Weights of a small image classifier: batches of 384.
Rows from block 5 of a small image classifier, named by matrix and row number. Rows with one number belong to one channel. Each number is 500 + 40 x the weight over its row's rms, rounded and kept within 0 to 999. All counts start at 0. Numbers have three digits each.
After each channel's rows are labels from the 100 images, of 14848, where the channel reaches its highest value: "top examples" is what is common among them. Only what is clearly more common there than usual is listed. The data: capsule endoscopy frames (Kvasir-Capsule).
# convs1: 3x3 conv (model.blocks.5.convs.1.weight, 144x144x3x3, each kernel summed), inputs 0-143
# convs2: expand pointwise conv (model.blocks.5.convs.2.weight, 576x144x1x1, transposed), outputs 0-95

convs1.78:494458463442532491423546452587546465591486526483499496406453509434488531511495460501515517517500482511500554453496493493518469494492494475432471547463467542584523477441448503570473497520600532471549475397502489476528523419465559493446410541541539560561544439511473432477528514417511477520473494536457534553449479480480555490485445513473531507565549507484508475475499493485487545453506506521535500470470531516551483520457448569494496
convs2.78:453523507536428488538440502446548508490452531463515490419439417520443533445514539493518526452536458526468487536516523497523530514499460474500534475453455519498544428501435462514447416451496563486507496536415546428510472499546471581532427476493550410509523452532427569521504561521456551484
top examples: finding: blood fresh; finding: ileocecal valve

convs1.0:505489524484443634483458520589442564542510496537525486463548476477465450521493527531531527457478489554527494506482481500536462512442492457504471548484420524479581503439445515476408462511522530539497536522483431468587533480644460519478479570521525522411498453536505497436519432514473509549461460503433458453472557471499468492545515563572463482477513517501488422496505469503497482500512489536492516488521500474518493560529476459471492
convs2.0:521518460504497508524501450515510493528447491471529505497535554471538565532488474514484514525560574520443555490616558534493479509532510513513541469488505608509561488551516527524544512436446563510511549536558494509462476513508443490514471510529569490466541544513510518457428492484475479532
top examples: finding: foreign body

convs1.43:511481477503520487580485516564469421479508487458423482534547587427479456436425527487578435507502462490451560519522478542509454467462511460513534454521470483490505485420467534405510477512528481558532469523503464484528488521567531449511400487584459522513461499426480509471489461532444475478465557452478472467520523420421533569500546456484531532555488511509489494506478530478503521411480493497435582544482519487470468489468491485546482
convs2.43:476541525561475431520474495527566569449478499491416556553455448484527489445535561489545576532553505544481473497438505421531505508497514472458555540506528449516462439454541457441500498501501532465487450488471502497537455507507542467431494448540531454500432570474560563577434467574453474595
top examples: finding: foreign body

convs1.31:485462520440478506479500427452523481528595480566453488489508406523397465499500470487408456548478552536459442574504490477447464473536475482444505489486497561476506460473501449471475488531495494481516457509511518510561514504485504479484564484492478440491504520527536521563531530525510456478516363513546533552454515515539526496530449419539471429466585519516502483468443524480496518511616517489501499410542514576521526529514482491488465
convs2.31:535483526449486528523479556483462440453563460509506494525486517536464527505489452505542531551504555523548520508529490511539543515497446522578487512499520435484514483447476536442491571461509452431510528509500571524482500579550503522526523542478477492536381480557454479497509535558584480606
top examples: finding: foreign body

convs1.100:458518449495531455497465488522530486480487492549515532499474501477457522515555459477342499480486566475486526510550494511535469463471536565465503491527555510525539451503521495435513496449440547496520446496437470535459498451483535524499452494501574423475584528499509514522532521518546544483492397505473495462585479518519506504530445460483394493455650525456488468520478461528499526558501511506474538486505533457542501545516503441453576
convs2.100:565477548517510518520534489513492448528490522509482481466489490478555513468492469543448445530548527588476528506516499580478484495581464479559512487467508498468496481507458572492534499470579402487455550444443516428568517424516532522519482515607528521495429461540501439561544482515571487502
top examples: finding: foreign body; finding: reduced mucosal view

convs1.74:491485493574565535427502407455480517554565499489533471501527515484477462476502530560489517505522529487476556487462509521476497478525605532540510561513525510560490511477590480550506444527557522488551508505478459516578487536530488513433570500514475495575468495505541497560516496496552373454460378480529536545508537517517554445519516520507461495517541497489553505546460560496478569581501546495495507506529510512557496447462556457521431
convs2.74:506550507505497461504525531548486467506504512477400539489500458544485478459515477534538579530516527424468461488491542503560543438508531500438453474499496469479472438462513502480533508478490452436552500533590526407543438463460464493477579508536474495547577470519483584425454485439431525500
top examples: finding: foreign body; finding: blood fresh

convs1.76:479481524388473519428538547489497485491554581514493503548473540538464488555549449491445495478505459503496482426502526506497514563488494553463517463512611511553552486451543479460552583400517506475517442508471474551517552536452574524510501495477526549549530512518492537500508520592486549500415443513542518489451477515558488474515455501476525517460521577485543490468529505564508535639510474463497476523483503567507471494507535510512529
convs2.76:458471481479503544465481513534453469441544539507537593501503518440443538494580467496468469500534509458518490489501455493492521554492456505461563406509457569459499503538595466504463554433496515526511525496451474496535513538512494485461517493469467546539535541472505434513457512471602525495
top examples: finding: blood fresh

convs1.46:452455516494469468455484488577541487557543530536544431420540443543505490514462492489517409492450540506500439489422437483486517481550470409591509547481501476551469494426443509535497467551531476472502501530588472469566542478506515509504560503504464483511491500484506518473513514522519526435489442515427528524537507491503539521539486536581442576486515483539461511509497440444559544514482452440566498525558477521487534475506415449447432
convs2.46:539464507560479566558534429427504553499494539478413596579490499514506475556538487484542567479461458547496460595531477451487511534486541471496509471572514500569513478481481475542497468427523527449554511461473436543467494518491469474488492467521530476450576509439493458469538515559453553513
top examples: finding: ileocecal valve

convs1.72:566539515511538488522566500446470522565454519503524482507447463483499507519484484525481487520507503499499501441489550447513523499465483524480537509480540636506485589537518468579476477454573559515495486442492483492486531504493523487478540511468482521500499508529470463566521497490608456553466473530528630583511471563514519457541456496516475428527499559469507494463508545562568589564444467538461482504417467474482558499530534456554525
convs2.72:420509400502494441497449491528540527439513412493570474521538537504546573535518465571454486457506564504399512520458474484595470474468476498431498446466458553544454535476526481479466445493470527466524472417520547440473576524510492515508478475498558550524418496464415572480484545536409495529
top examples: finding: blood fresh

convs1.99:471511548503505416507481462509474510428482460542470422540441382521536494448508497466496505542542502428471465428500479436472467427494520551520495493518524513528431495493496393536476547504428495505512469449481526506524500449488500498461487457507529573488457442439486487541461431446528453489527433504541529523450456502508458479445403545448457467441494534443459520484542437496501498521463507514506522453498465448460427480499438498504423
convs2.99:571496450499524538517567448514539469467483478533538552393490571568444460515513493507509542587486589514504454498456540612518517513510461536462512529465473473492505516465494516525536480459490487498504505538467523458499515492578526507509451545534462477539518561482510529429562476449505474477
top examples: finding: foreign body

convs1.7:513492473426486585519464429578531559502511442524549487475472575465503494477517483479403482469434525497483517580551469500533454483430511458520436509505562458536529496470508504429461499514478443483455456527425501463474502615418431500518451498446519432497484469508468518513504552536443532452516535452520474417541468459517448467489533502468461489481496439486481498514555447558558487444515487481497438443515467512529535514538456529482496
convs2.7:471501464528432507495551547465518509541501526422508425500521506422621478486449485475558474482518443556503488490390510473391515463489507560531460415486491562417504477489469472459482511510476469507460546489480510503591556499456507472409450532526473499506537482470547502475508502507447521501
top examples: finding: foreign body

convs1.65:517476467479567506521542531436499551420504478464446460468545504481450466471472485521523482562545513516533446506493530525495488577516417449554498566519556468517459491471537501473426447462575504561527431505509506458511518507548495465496489553517423531497466357464475424555464492515470505440523459538526517461541535499448496479554437533430485517557491509514588515421515505477499514475391527465472491454551506487498474524515502494523507
convs2.65:534592488535433477534471537520526534567546507482447521422540521525449475485533556493536474485545520445506559490505444546509459566490554534516466536531465548511513534509449558465483500478465526458586430528475492454498564513527392468482515540550446515606482467518479529487459510537465577470
top examples: finding: foreign body

convs1.112:491539520541503485477510552570487512492498498490472614491436589543524593439521494505551509580496540440610486570561432500537499432435487478489492465512520510434490442510462407549521511561491543489464515501470505461495561482512547459483511456503437562494487498462558501589497489526531451517513570456509522529500512499457468533493471490419532502507427495402475467535505521495441496466520480468491565476534463468508509546481502519505498
convs2.112:516480486528452521516434513462481480474478530522512530505466518493511457573537444538555507540536511537503493537503433528439590475451509503547480459515515477427490546472497546551481611513524432540449505508508435517516493423480556437457575476509491529443547471534527480535509486473490487542
top examples: finding: foreign body

convs1.104:516521517549516503434490503513535493533518573521498524553466542513486495463556473490478531503438547447487562465470529427491502515462572529518549471526472501492497400507476460574521537499460485495493446518491461485452580417496594487445541547422396490557515536500550530515449410542488553516473453503420524547429526493441492540491474533515524460516515473463443451546529503507537497459557527475599508451485514527512559523498510506453515
convs2.104:495501523465539531520442473442482480454460465550497555504502503514506479535528551511498537459455511529428480539439481561537465575477505483489529432496510510485508475466494506475514506448508554492494465527483511455460490511502437617487513502477491513435500474533420554436461462531483475485
top examples: finding: foreign body

convs1.86:443453529563501517464548479521529448539438393553529458505499549515488433451506536520546401471488472460497501553497413514477471518502560453516509529528487561562488438508537482566490517443507490533481450390561499466481470521549458534487419539514597483456504544420471517528491441516519474496484494468522478540458477495535500441436539506524499529510473547496497436453503518495472502518534507473474462466414508494461520520573506584503457
convs2.86:555461480499562555536493477423505468476462559500435497524543400503496479487455516462454533521497564573488527594440529558514549424494478556491456481510544508537508501475486474557544492505543488541503614461522526500534494476450514564609500491540541476452534533477528542533512497499533457496
top examples: finding: blood fresh; finding: angiectasia

convs1.122:478460496506465447422477512538536551572523490494583503490499479451511567521448461450475469546554528528529538430477473451506510464431443506465385500475490524453463530572457465569462537508542487505517576529532484570479511456584528498475457516503535504435494528467498482460600504561591494445536513520478510518486472542513550534447530485527587503573558534524525528532554522476558460496541504507480535499524444550475517511504461506499457
convs2.122:478589501530512442521463448448515505533501546593491528420601504524414517502502480431550570465480436469511575570499504509479584501536573494552512463559462489456552449500553461524464563540519547558518504548519445555578491457495543569484441560485466505463495517533454533541496448508514500497
top examples: finding: ileocecal valve; finding: blood fresh

convs1.106:485518515470501565530492515425523587442521525529554544517521516523488519531536487470522529503517602511493590551553531443483400433543445465504501467558518474495497549553503466477529518488487524444507541498533440506497519484523481534452611455517458515413490503437545525485503511563582552429508483512479559555493527503526552510519473452516562473480551496440484571423517517536455494529497555501429510571540517498535558515525527497467509
convs2.106:430448492485415533473522450505556487474491560502535516563559500495501517475500522525520548528461465462451530491485425499574506510432476448459503510511491513442496467511505441488522500458492489468510465494455531473430500581536461425535480501455483484423503510533475453489591534506465489580
top examples: finding: foreign body

convs1.2:557528498499464472498511537516540484497470435472491522538550545482535573450513506493490485475588502529488525442519468501468502484487473674498473518456470526508534519601530582550474496529472500476484470427417553543510545497564493481534469494470527500530543558528482486478527500524528432530517492507523533496540500529486397563463484525489592456521540521496554531514509518593556565506454450492462484545450553489465488561476519551478500
convs2.2:460546495530491485559493578496449523479487508523503567506496506478530503518531502464509545493529490535465478552515549490440553549566447477547512480544560578519506490556520463532466475531481536485479548498492443503539510580582495484493463500457594554563510573424472514505510477438538436480
top examples: finding: foreign body

convs1.60:530520556530455463583487498551526468452547470529537508565506501511470543485507479465480519535523475536470453551499493535506478528499494469468550479551484488577506481483454450460546498518489509422535469444404520504480519537457531518504534483524503466418479432466448486504452573481424495526530493493485596470503470445508484561549411503528486500534487483483452590456490491511456571411541488477540479484464496471500512604444387475446516
convs2.60:519436541547554525490450517559463513591548476528530523443500473498566406476573518447488533555505462418499493439460515590475442524481524491418454431425493483471545512461384528449501510489499474575490499521480509525564496526537525473571448521536489479500486445434481560476552455540495446553
top examples: finding: foreign body

convs1.118:530493514442490557519446543485480523405423471421554515510490480433501568546551544537465533551480529524469505499530579509503488524499491462521516493524504504514471600524495465485486454450507584488596569552500539451503495485527569429463540532534548559442495541525535480479541594481532469523510496488492525483556562543507499459479573533462514546464527526478466515495572455498493471591507472475436515547490525460565521422538505484498521
convs2.118:477467470523440557470486475552476516462525536481453478490511548549478492502570424466514536556476502487493574518507437492504515521528536503515512497544465508469547412471526437436524468540502507494560406454490462523525420488565534487441503503472479451424521414507575528468527586441487504488
top examples: finding: blood fresh

convs1.92:474496498513508473551520467429514423454457516525461496506461573578548529545550486551496496512537489477507490533527456545494568484426523505567496494480546524555483516531503477559447532533474396552510544546547540511564493589506422528495501508545457490490552477441530493504598498482482502450470520501546447518530567513517490540549465421551469503477527486496527585488509531514451483506523459526398545478510539539476491588483465573543524
convs2.92:617541541430528564496473531448521414499547524520452551508453443457510483439465480538518517425522545512487503531518506476540504486464552519530465548512496560501523500459445516478416455479567466458481484467507514479449532534488535571531517499511511535428466548464479534537526606470537508476
top examples: finding: foreign body

convs1.139:535465453476502463536505460487564497567553526497525527502502501547492577531534425479443471526504539554482476514515437529467547485469487422568434581533465485453467496469456499563497435505558506489466477544474560508512479591444473525531409527544414461534517503457491530479526566465487535479525567457460461539567436494405484534522464504504536539449490484551482518492529488518529524395474498527503493471547520544473465572508494563478499
convs2.139:529511509462486486541528507462464465438538531524561444481507509475537538550478474583530554454512479434492551496507519511500518495444496540487465460498408470523482520508478505505532451508612526534531481513528494505502455449457521470581507512458581557499490536479499524498501502443476605485
top examples: finding: foreign body

convs1.82:567514497449497524490452543452499477474509497558489448548474493560475462486609498539459427450528609545564485550499475553509501466529474516520513565560533514514507529471506477516464467478509561455515426492442552462488483542501472534541517525464469596461473461458529550559475544554510479525560511532627577531498489494529492440507446447492469497528447569496520554479472534479471509502479517494433438461490528560466479508436514484466481
convs2.82:499511431516507539457496567592439534459484537567428543539506523533501482490506447504536451538553515568452453460607462535532565534523497458575487455572562577512512493560491488499493460501521512531542493477503568515549523497570529469440508522527518466496508451478458558521486506489451509514
top examples: finding: foreign body

convs1.47:508537519493519471502486532462523517471568475536608523496466534492449484496518487430474461467517619462446484580502474458480555542456473479487534517584588511458500480507460485501475520466479560472507470512515549468412488481438520555459595469480464427510510512515521550495495483577462541476498462510489497486496483490525534507523471509557550498507470484477462576451526433474464463482490535511572461441492446441596538551577539496486437
convs2.47:522526482510510467512487493476457451577463499486519432480553508488541527375444493526526444514453572538452513519477432550490485488416429466539519544451457506468575476594473531450508532549507491494587510523501537490531511509447507482593490465461570544509523462477464483459524485432506548518
top examples: finding: foreign body

convs1.28:520520514523520472476501489463500432424520459537428500560570559556511467510537529493490505487537501473543429573479487599495487508575555553435493546533531499576485450491556483462521528515421495491527411532468543462576529613442439482577495457497519462486532489439507549536495454518502511492548525490579479439510454459527439485503472472515500466497452525509506494485443527522497515519498468525419511564523527518501505523567531540567492
convs2.28:492487522535499482502532461494500567556493501496465524516462472561451513482479447415502548593503484538491530504524451466457528510560582507493495493565448490544576474475497423504498453464478495519498538431480526457512419471470490493430536398458464493499525505472521504447540522566440524510
top examples: finding: foreign body

convs1.58:541537533489534524482489464496500533437477511450525485498447499432537515575460551545459525553536482540478524479485592523537468447527506431498539488540532518492427595593473436457518512525546540543556587459570528475552468504506465457495484547502510562489478526481481487455521542580617460506471496498462486500553498526463492435560492524484514463548502564495469502472499542544570515535487496529448508561544503489547459459566455461513554
convs2.58:526506449560553476465502444484537481552522427553573404510548539480598460464397511444509539490508480631529453514481428586549505512453374517473499504503471504514500580500442493555443466489502487530486532531500503475433476412501544475471530493469567454489484492541512508498502503543494472497
top examples: finding: blood fresh

convs1.6:524524508462491413515573540501522503503535479489492482533515548535541425509547550491458483422499498463524449520463485465519503538517529541525554476532541481521503530487438521453559509563475572514472522539480450469516569537468477535403498484481499475523521483493560499507516444508501514550508471492485480461583470511453505480544510562497408540363509508470552498641467549485454527536493544503553469545486427427484498526485560542523524
convs2.6:465466513442473420542510420553474506475622541432503484470536421531521493481529437466514408491516483588445438451541574496556501520499493535522503491503509523519475449525500500474547552432443469535484506473462497569548526483547438447450508487447563516532493579537536539408539479545493490544
top examples: finding: foreign body

convs1.73:514487482449536550449408471482497604510505574481531563581459501506497499566548491478464552546514529513510507458548578465513558493510473469488512509480480601505506465529503431541556569481464535548511541504434519531468464366502542537499550522472531574531514507534505515516504483507462511502552471563477472560473515539546535490465511504475504502479473550442467465405554491465511523508480466500543529445519512479533465524396430487518505
convs2.73:492452509476495513418444516520535473510519516501523570602536439460466495611498531512505498559505558536568443403411477480521476467528468512446491497514478516441533509579510546512522492506450496490491444496456464479544426528516520547461513493499513588452542456422489512537520532420535521469
top examples: finding: blood fresh

convs1.123:568468458552457556525449523482521493478508553500574457491486455460452487508500512519529468445470494477490521414508524493497502546486448390474518554517494525536485469424460496472500512419513519472541498479420508486469471493508527459548521531446481578566490440551438444500471589529436502482461481482447481481484447450490537491593521545443425493513510529455444479469584497489500460530459502480543427478525539406505504472440518447465523
convs2.123:552507498514537484543507484525606546516557494510499553462430559572503566512546558486480464483495529571553469481598506427488474458513465508487543502564500500476462548590506496510489455454484509516539506441556529518579517454519509508550473462507519437403483503519496482550526521501457527530
top examples: finding: blood fresh; finding: foreign body

convs1.35:503430490480527522523513452420537462432534450532458531508437499536474492504535466575469504498507522515422464479464496563491438513517533502570523423445563470502452478452478463451460539500475455478490526491531469534516531523491439491470515491537541493515460431482491568514508437494530520463506404466490547476502488494515466471494453522527369433466565462442468520593500559502552480549490517435498560468506515541545577528485420525513516
convs2.35:535517505460487491457495483519507537523512513481480496497510527475522449478485484513479505503475416525467532604494545452505523538484441505566514558520455491500509593534436470422457485466539498519426481470483544465455467504528494547482503516532498565461438491498471512536575476578486491530
top examples: finding: foreign body

convs1.109:496482517427512458519444549486463462387474463500460527460571563500453568548494522522612558509474481489512458499494547504498533561482597543510488524498471536494515561491499543440560446465497521483509512522486515498530417537507569488466537536571469453444467549518481514507524440483492526501474515480526462491505534461483556548453525557469532512508433552522569457589516558465437572531508531454482487513530551478556497464523517577517484
convs2.109:466489512564493547494471554457479421499479559510473400534467410527445467549511499498544493506532503467511518493480560488442515478564445505404470568436527460487509503530501515516535469491488462448486479585480480510475524471490469495560448445497503519487457568590489520508497541440505391515
top examples: finding: blood fresh

convs1.119:471468512507475530455549462492448522489475590574467536557529414494521466500527492491540488452537443521459535523501571568446558484460471509542488477541508487526539493540513527498511515410487458503423485502467528407542509500528508526570531540533499484466526469509474509517436521477422561485509459503539453510486535429620463502546539494563465560532427519506468566478515509461458502560482516515457447485479483476476409517452520529533414
convs2.119:556548502458532484444501602601524496452426501567510529480513553476496507481534525488578470507488488515531516465487392471464536490520511531543517469529528552516516543563515461511509503551481452453518549538497492485549509496482523550475511454460506552446531438503497495534476509500501487502
top examples: finding: foreign body

convs1.23:534522583533528531489479481484497458458542483484524522569454536494564532541463562489506505514525462518583428533505542465530541508450519412520555510480479523550518510572446465560519472514506457552499482449501550535446515427556512506508522503508540566473569519485480448489552531516537482589535607478535458503474497540511533464563493485562556556524511581517452410493482479480469559457538519509543540502463516573566471546490471466528472
convs2.23:518500544557496551520478469481493566406492474514475437496507419539549475517503547490514542453486546562556568481509548494556524471516567418576577512480495448485421449582620586500471463543572540549494472451476437553467548502480556569493535497503503476475490483567504461611472458477519431583
top examples: finding: blood fresh

convs1.120:541444550509507516461484506505481551529489446477569434483503462403511478581405553536462484542550484452419511453522536468535520520500484488464512487551525556504504550541483516497504444553539534484550562451483504487477434452570507467506500479465448545477494492514478504469569474434563428488467439586439553558502482540491566455488511518470504485514504526467532523530498549464444415498429486576580494515456466471508525434515505487496526
convs2.120:516530497535508486473492478459467520593496527523505509466490450519396476501462515472481513509545434522496428524546479464511529450521557391475525492474526472455548535508483522498484495417421426499506492547447541486450493515498501449515581475519464524484537529567543413539437526475463450548
top examples: finding: blood fresh

convs1.79:554550550492540545486452439545512643467453599515480489490442456506539560479571534495523523487481548533505470508536543497481492527531536457521480583502467484506456530588524502437512498485432488497508587514491469503484542542463562507546588543469516443537491470508519525516554545553471532500485540509529501484505540546544542452489481539508475527549463470580505536537492423531505512486503542444470487405540462542519514454516567476465532
convs2.79:571518425555485480488474528459467468459496491529565514499489511439473547507455501523521541530420490454526487512473500565590506489577467519456454490520405453470601489500493439471444490550472463472504512523474494433521423502508547488524487541510543525493446411465550559459535555535490498506
top examples: finding: blood fresh; finding: foreign body

convs1.1:544490442542468539447478502548564470456459535460537524475555471444441499485468522551549504460512435491573563449510543496499512526526526469516430534543472500535504513444505515505477481548498484566477461493589485449506529487517556442557569516529526529525479495553529508530488485518459500410535425495473541449415505394443460452554454525499499538530486443524483416526553487462519469447451498597527483503546504485491552510501531451511435
convs2.1:506521471516562503498533563518508476548478498510454558486535501583554521458483427514566517512534417561549459566538416574439472492480548556465518557471530496465516457527536535513537489596502426454503561458558534543476432520438541536473499562543481506469553470480467516559520398479552472491
top examples: finding: foreign body

convs1.121:489426518449475420483530483498495503530539482477469516464467521543515498499500472481466469532456508494505524532492508448433471452488542530547530441461507459467460462507506474511444548536472482442431505530522505608493506580452496474466474468528462460513457474465569531511475485537461551455476473485545487482514496553466461478385475403470546479559491477552492558555415511417540532531481529457492557462564460577488481441430446568490521
convs2.121:544496427409550506512528552407499465481548514533502537525490569485540383451550446509526526466484451506511538492507472549470476467452446484457593504516465525467502517552528475490449543589492482535530514445585537549539537519429470525437429548483462488470500563596521496507471452512433474521
top examples: finding: foreign body

convs1.20:568540531493493582519471483509528553416515420440435564547512480524489564538494522475501491528502504554507391480527504568505504531554444515440493509481493482502542503471481504443513558564416508513530549485502527467486540497535509487456450522566560516534518419530435503496597527541465472567497493491498463473567476472499509454568535535505469505552505516502451469459523414516505470532513469479423479497514537564581426472443469531494499
convs2.20:517466512511487512490503525466487559468463431517424471437484554525410482511590427499550433470512537502485504504577555529463487425422470539458472567499485473482401526493487602506478499549475505488479486496474444546536521530458507554470529472491485486549482479499435510556483499459474410555
top examples: finding: blood fresh

convs1.128:459468504544526512358534446472453444492484474509430486544530493524479451438506473461476480548505516539501473526470479548465510410483489420519461457526573529499449476498541494531458507529430455491497442495506536562511536441455523526515509475519456468460520457513510512528499528539552521463517482481507487557478488460485543480440457398510533500592494465440491586404455514459533446458538514444444560512539479491528456522465433484519461
convs2.128:530510509434390480540458476509510475475452496468499482439541488521446500482441603470552484492600588511501545489549454494473460509493473448506502534565420533523533527505509528474469496500564503511568486524547519468455468516531430518539462479437505600496484491519470580478544484440501492490
top examples: finding: foreign body

convs1.42:511499494453477465544490547444527518453548469486456542468543472545533559507532558490557460518463506499560505516535521471422398494539458549488458484552475490479515561566504555472467541541445473485519535521565503504553508518531539533512451523531477464442504533436529523511602499534462544547504580498504493395523539505506499575414514521477526545501443486575447450448482522488518423501513548473492509538562470523476497451598536526518493
convs2.42:476563538558502551491469456519495523504489571502454462465498498499516549434490518494480535556490488543442491641520521473478594514526545472537541512503472479503499489492501498496534443586506480524482520584514429480594501512516524488516514560528449512489500482438527509528520489556518486516
top examples: finding: blood fresh

convs1.89:469560446585517504585505418466505492496550452428530508527525555481495513473497508479519570532527490559518447533478506514499554551512565595509548480437512487414492467512570533494504524546451447496449448461500536547509483462579537459483551495506432494526493579511473517478554438489485427503501553541554466501450560535469477505548538582501474477540514531524488477559500521498548474564499450444563444515532502468497424525520516528486464
convs2.89:516527503504580512528528487467558554459427436488492606437450514538523556530519495561464552512462502536470510479522562421473437497391471559464659460533531453509534522507462502561489563481466480488480508532460519570569484499491519489575459500455469513571489484567538475498519543443485491518
top examples: finding: blood fresh; finding: ulcer

convs1.98:492518511533499539526462512537427505534475597474470581461474536448484505461566512531477557468529423520507490449586465500501542518553567566477494535485471519509460434459490529497580473423480512466510503567512515457479473426476536472489560518528555488443466498495474422441510468447543515496545513475506499477490510514459395502530451533535426543494510507477534479558515537530428559539532443583543485493482480430498451512487541538453552
convs2.98:497440494515470472492497504479463489516496483451538560478581502517533493508553481451554434528552519542482510501506460502482500538474520602501534570551497481520475529537491426537532480449496523500526554539516497555529580545532508548478484617523528489376472486499418522502498507488508523571
top examples: finding: blood fresh

convs1.143:567578463456508491563495503452502430505508557484461528526515573499477576553484498409491503506521508545494503518520503451474583561500454491543538506509575516436450446437479514501503498472456471509509451524482508415447482522473423504466552512453433500506456562527518511567436494524484559484550545457484496484420511516497500570558486497504551511532435497487441416536479429536513538515430536497422500570448480475461501507477526538525508
convs2.143:474507510491488528513450498484468497493553527480523508474465518513468433523486534451525448503567568485485524542574460469562494567544458472558523472484468526457507442510486486427503518491481514530545474468444440534454611575595416479451512525478518474558482467431497459515534504500546517509
top examples: finding: foreign body

convs1.40:466456499532525512497465377485527523453461464478510462493497505471524581487529503438535560553448481531475491435506566503487522475476412485483543521505471473455547540524466550524458486457465455498462559564520486570442476433479582536510520467539478458516520551495482491449525488502522547526523531534459474474559461525455540515455468447520532517526530415468418528433530470467568415478500515457562522464519456568532453497454447445455507
convs2.40:532549571483478503471454521545491572442479516504515477499458477470496503483520503435558472542496444489536495471567552504487486478425473487524454435536549447484476482481483543508491460503631488556581444532516485549550530511438520503520527426456525541452474556485542431472485499507510546523
top examples: finding: blood fresh

convs1.44:454600426476497533494502514505500518515496489493435506503538556532495540501532485536552559499498489542502479453504498518488519520465560625492507479466505525501486507563445473530538505558517504551515541522441517528429536600539500490545525556542485484522464531531444498466578401580522526567514493446505509517582482437442461525506590467491470481387524543487530504570461499521435530512547547518483475467533553493499497469528490524536457
convs2.44:501583496521444444530494529526510508443533480505490537514489501507487521550539517521466537525523498504500539525497533441495516573547480481478491501539494576468540414512494537456490549456478516477501518502509475528501497474515461454518527543479576469543538455484475487479435484470516470504
top examples: finding: foreign body

convs1.91:474549473549454501395496490485469543500476567526519497499506503431515494504530492528494483498461541482537521487495478468530533424494606517493506487496525491489545503537454530501480443431572482458516505548493484489535529524554535518491505496456513473472535591494447518517500522430433453503563573450473473544559470497474555483470495478501563535556500590457453655477509585481544473496575531476551443457502493428507490509497460455509542
convs2.91:538467494492553514487472484418518425518538471532595448485578506508507505530546505494538469489519568496498498457450431494492431520477527509504543523532441537478517506548484397520481496493511497430479499544463482526527499501486508546553478438485600508488470496509521498512536541514487533559
top examples: finding: foreign body

convs1.18:480532472447498511458537468474504475462518515446497524449403471508452494509505467541475513433440506461531535486478570524514480403490565521458537498527513549506511496395413423519517486443512506517493468586476514503524529528445455467467547501526471499448462510478431487443459491509486503516513448485436447456484494546415504541471536471494454536439522493477497567543483480428520605458549558510564469419554512472493456517457470465543481
convs2.18:508510455441512429507463564528496474531537488415480514545530499496559502565474518502458496596450520491494509437521452550509501505523490502432535566454509494534551514439527565462525500542501469491488502520551577467552483501419488444522486557492498556444566485512507615540546535501542473491
top examples: finding: foreign body

convs1.62:475477505468561469537481537456573515416539511494512520518536527503503531485472505478482531500451489440507453603494497494507453484518473459446494475516454518584488480440457515495592488546490526524551485511508495468471523501493538520467466556525561584457498452475522537469468452514488544544543529498487443507488447435522440553508559440460557509355447478488551471521527409455442544445524505454507529542539551495560495502475451570520528
convs2.62:538513489474529485531512547412568449450491429457537478495515529557537523549473505557522553487500543446531425530513528459506523526553464474458540505491532462495455436475522536475455522492425522505520558483486467538527453495505492533523553468543519545465463519450579546482493573479490521567
top examples: finding: foreign body; finding: blood fresh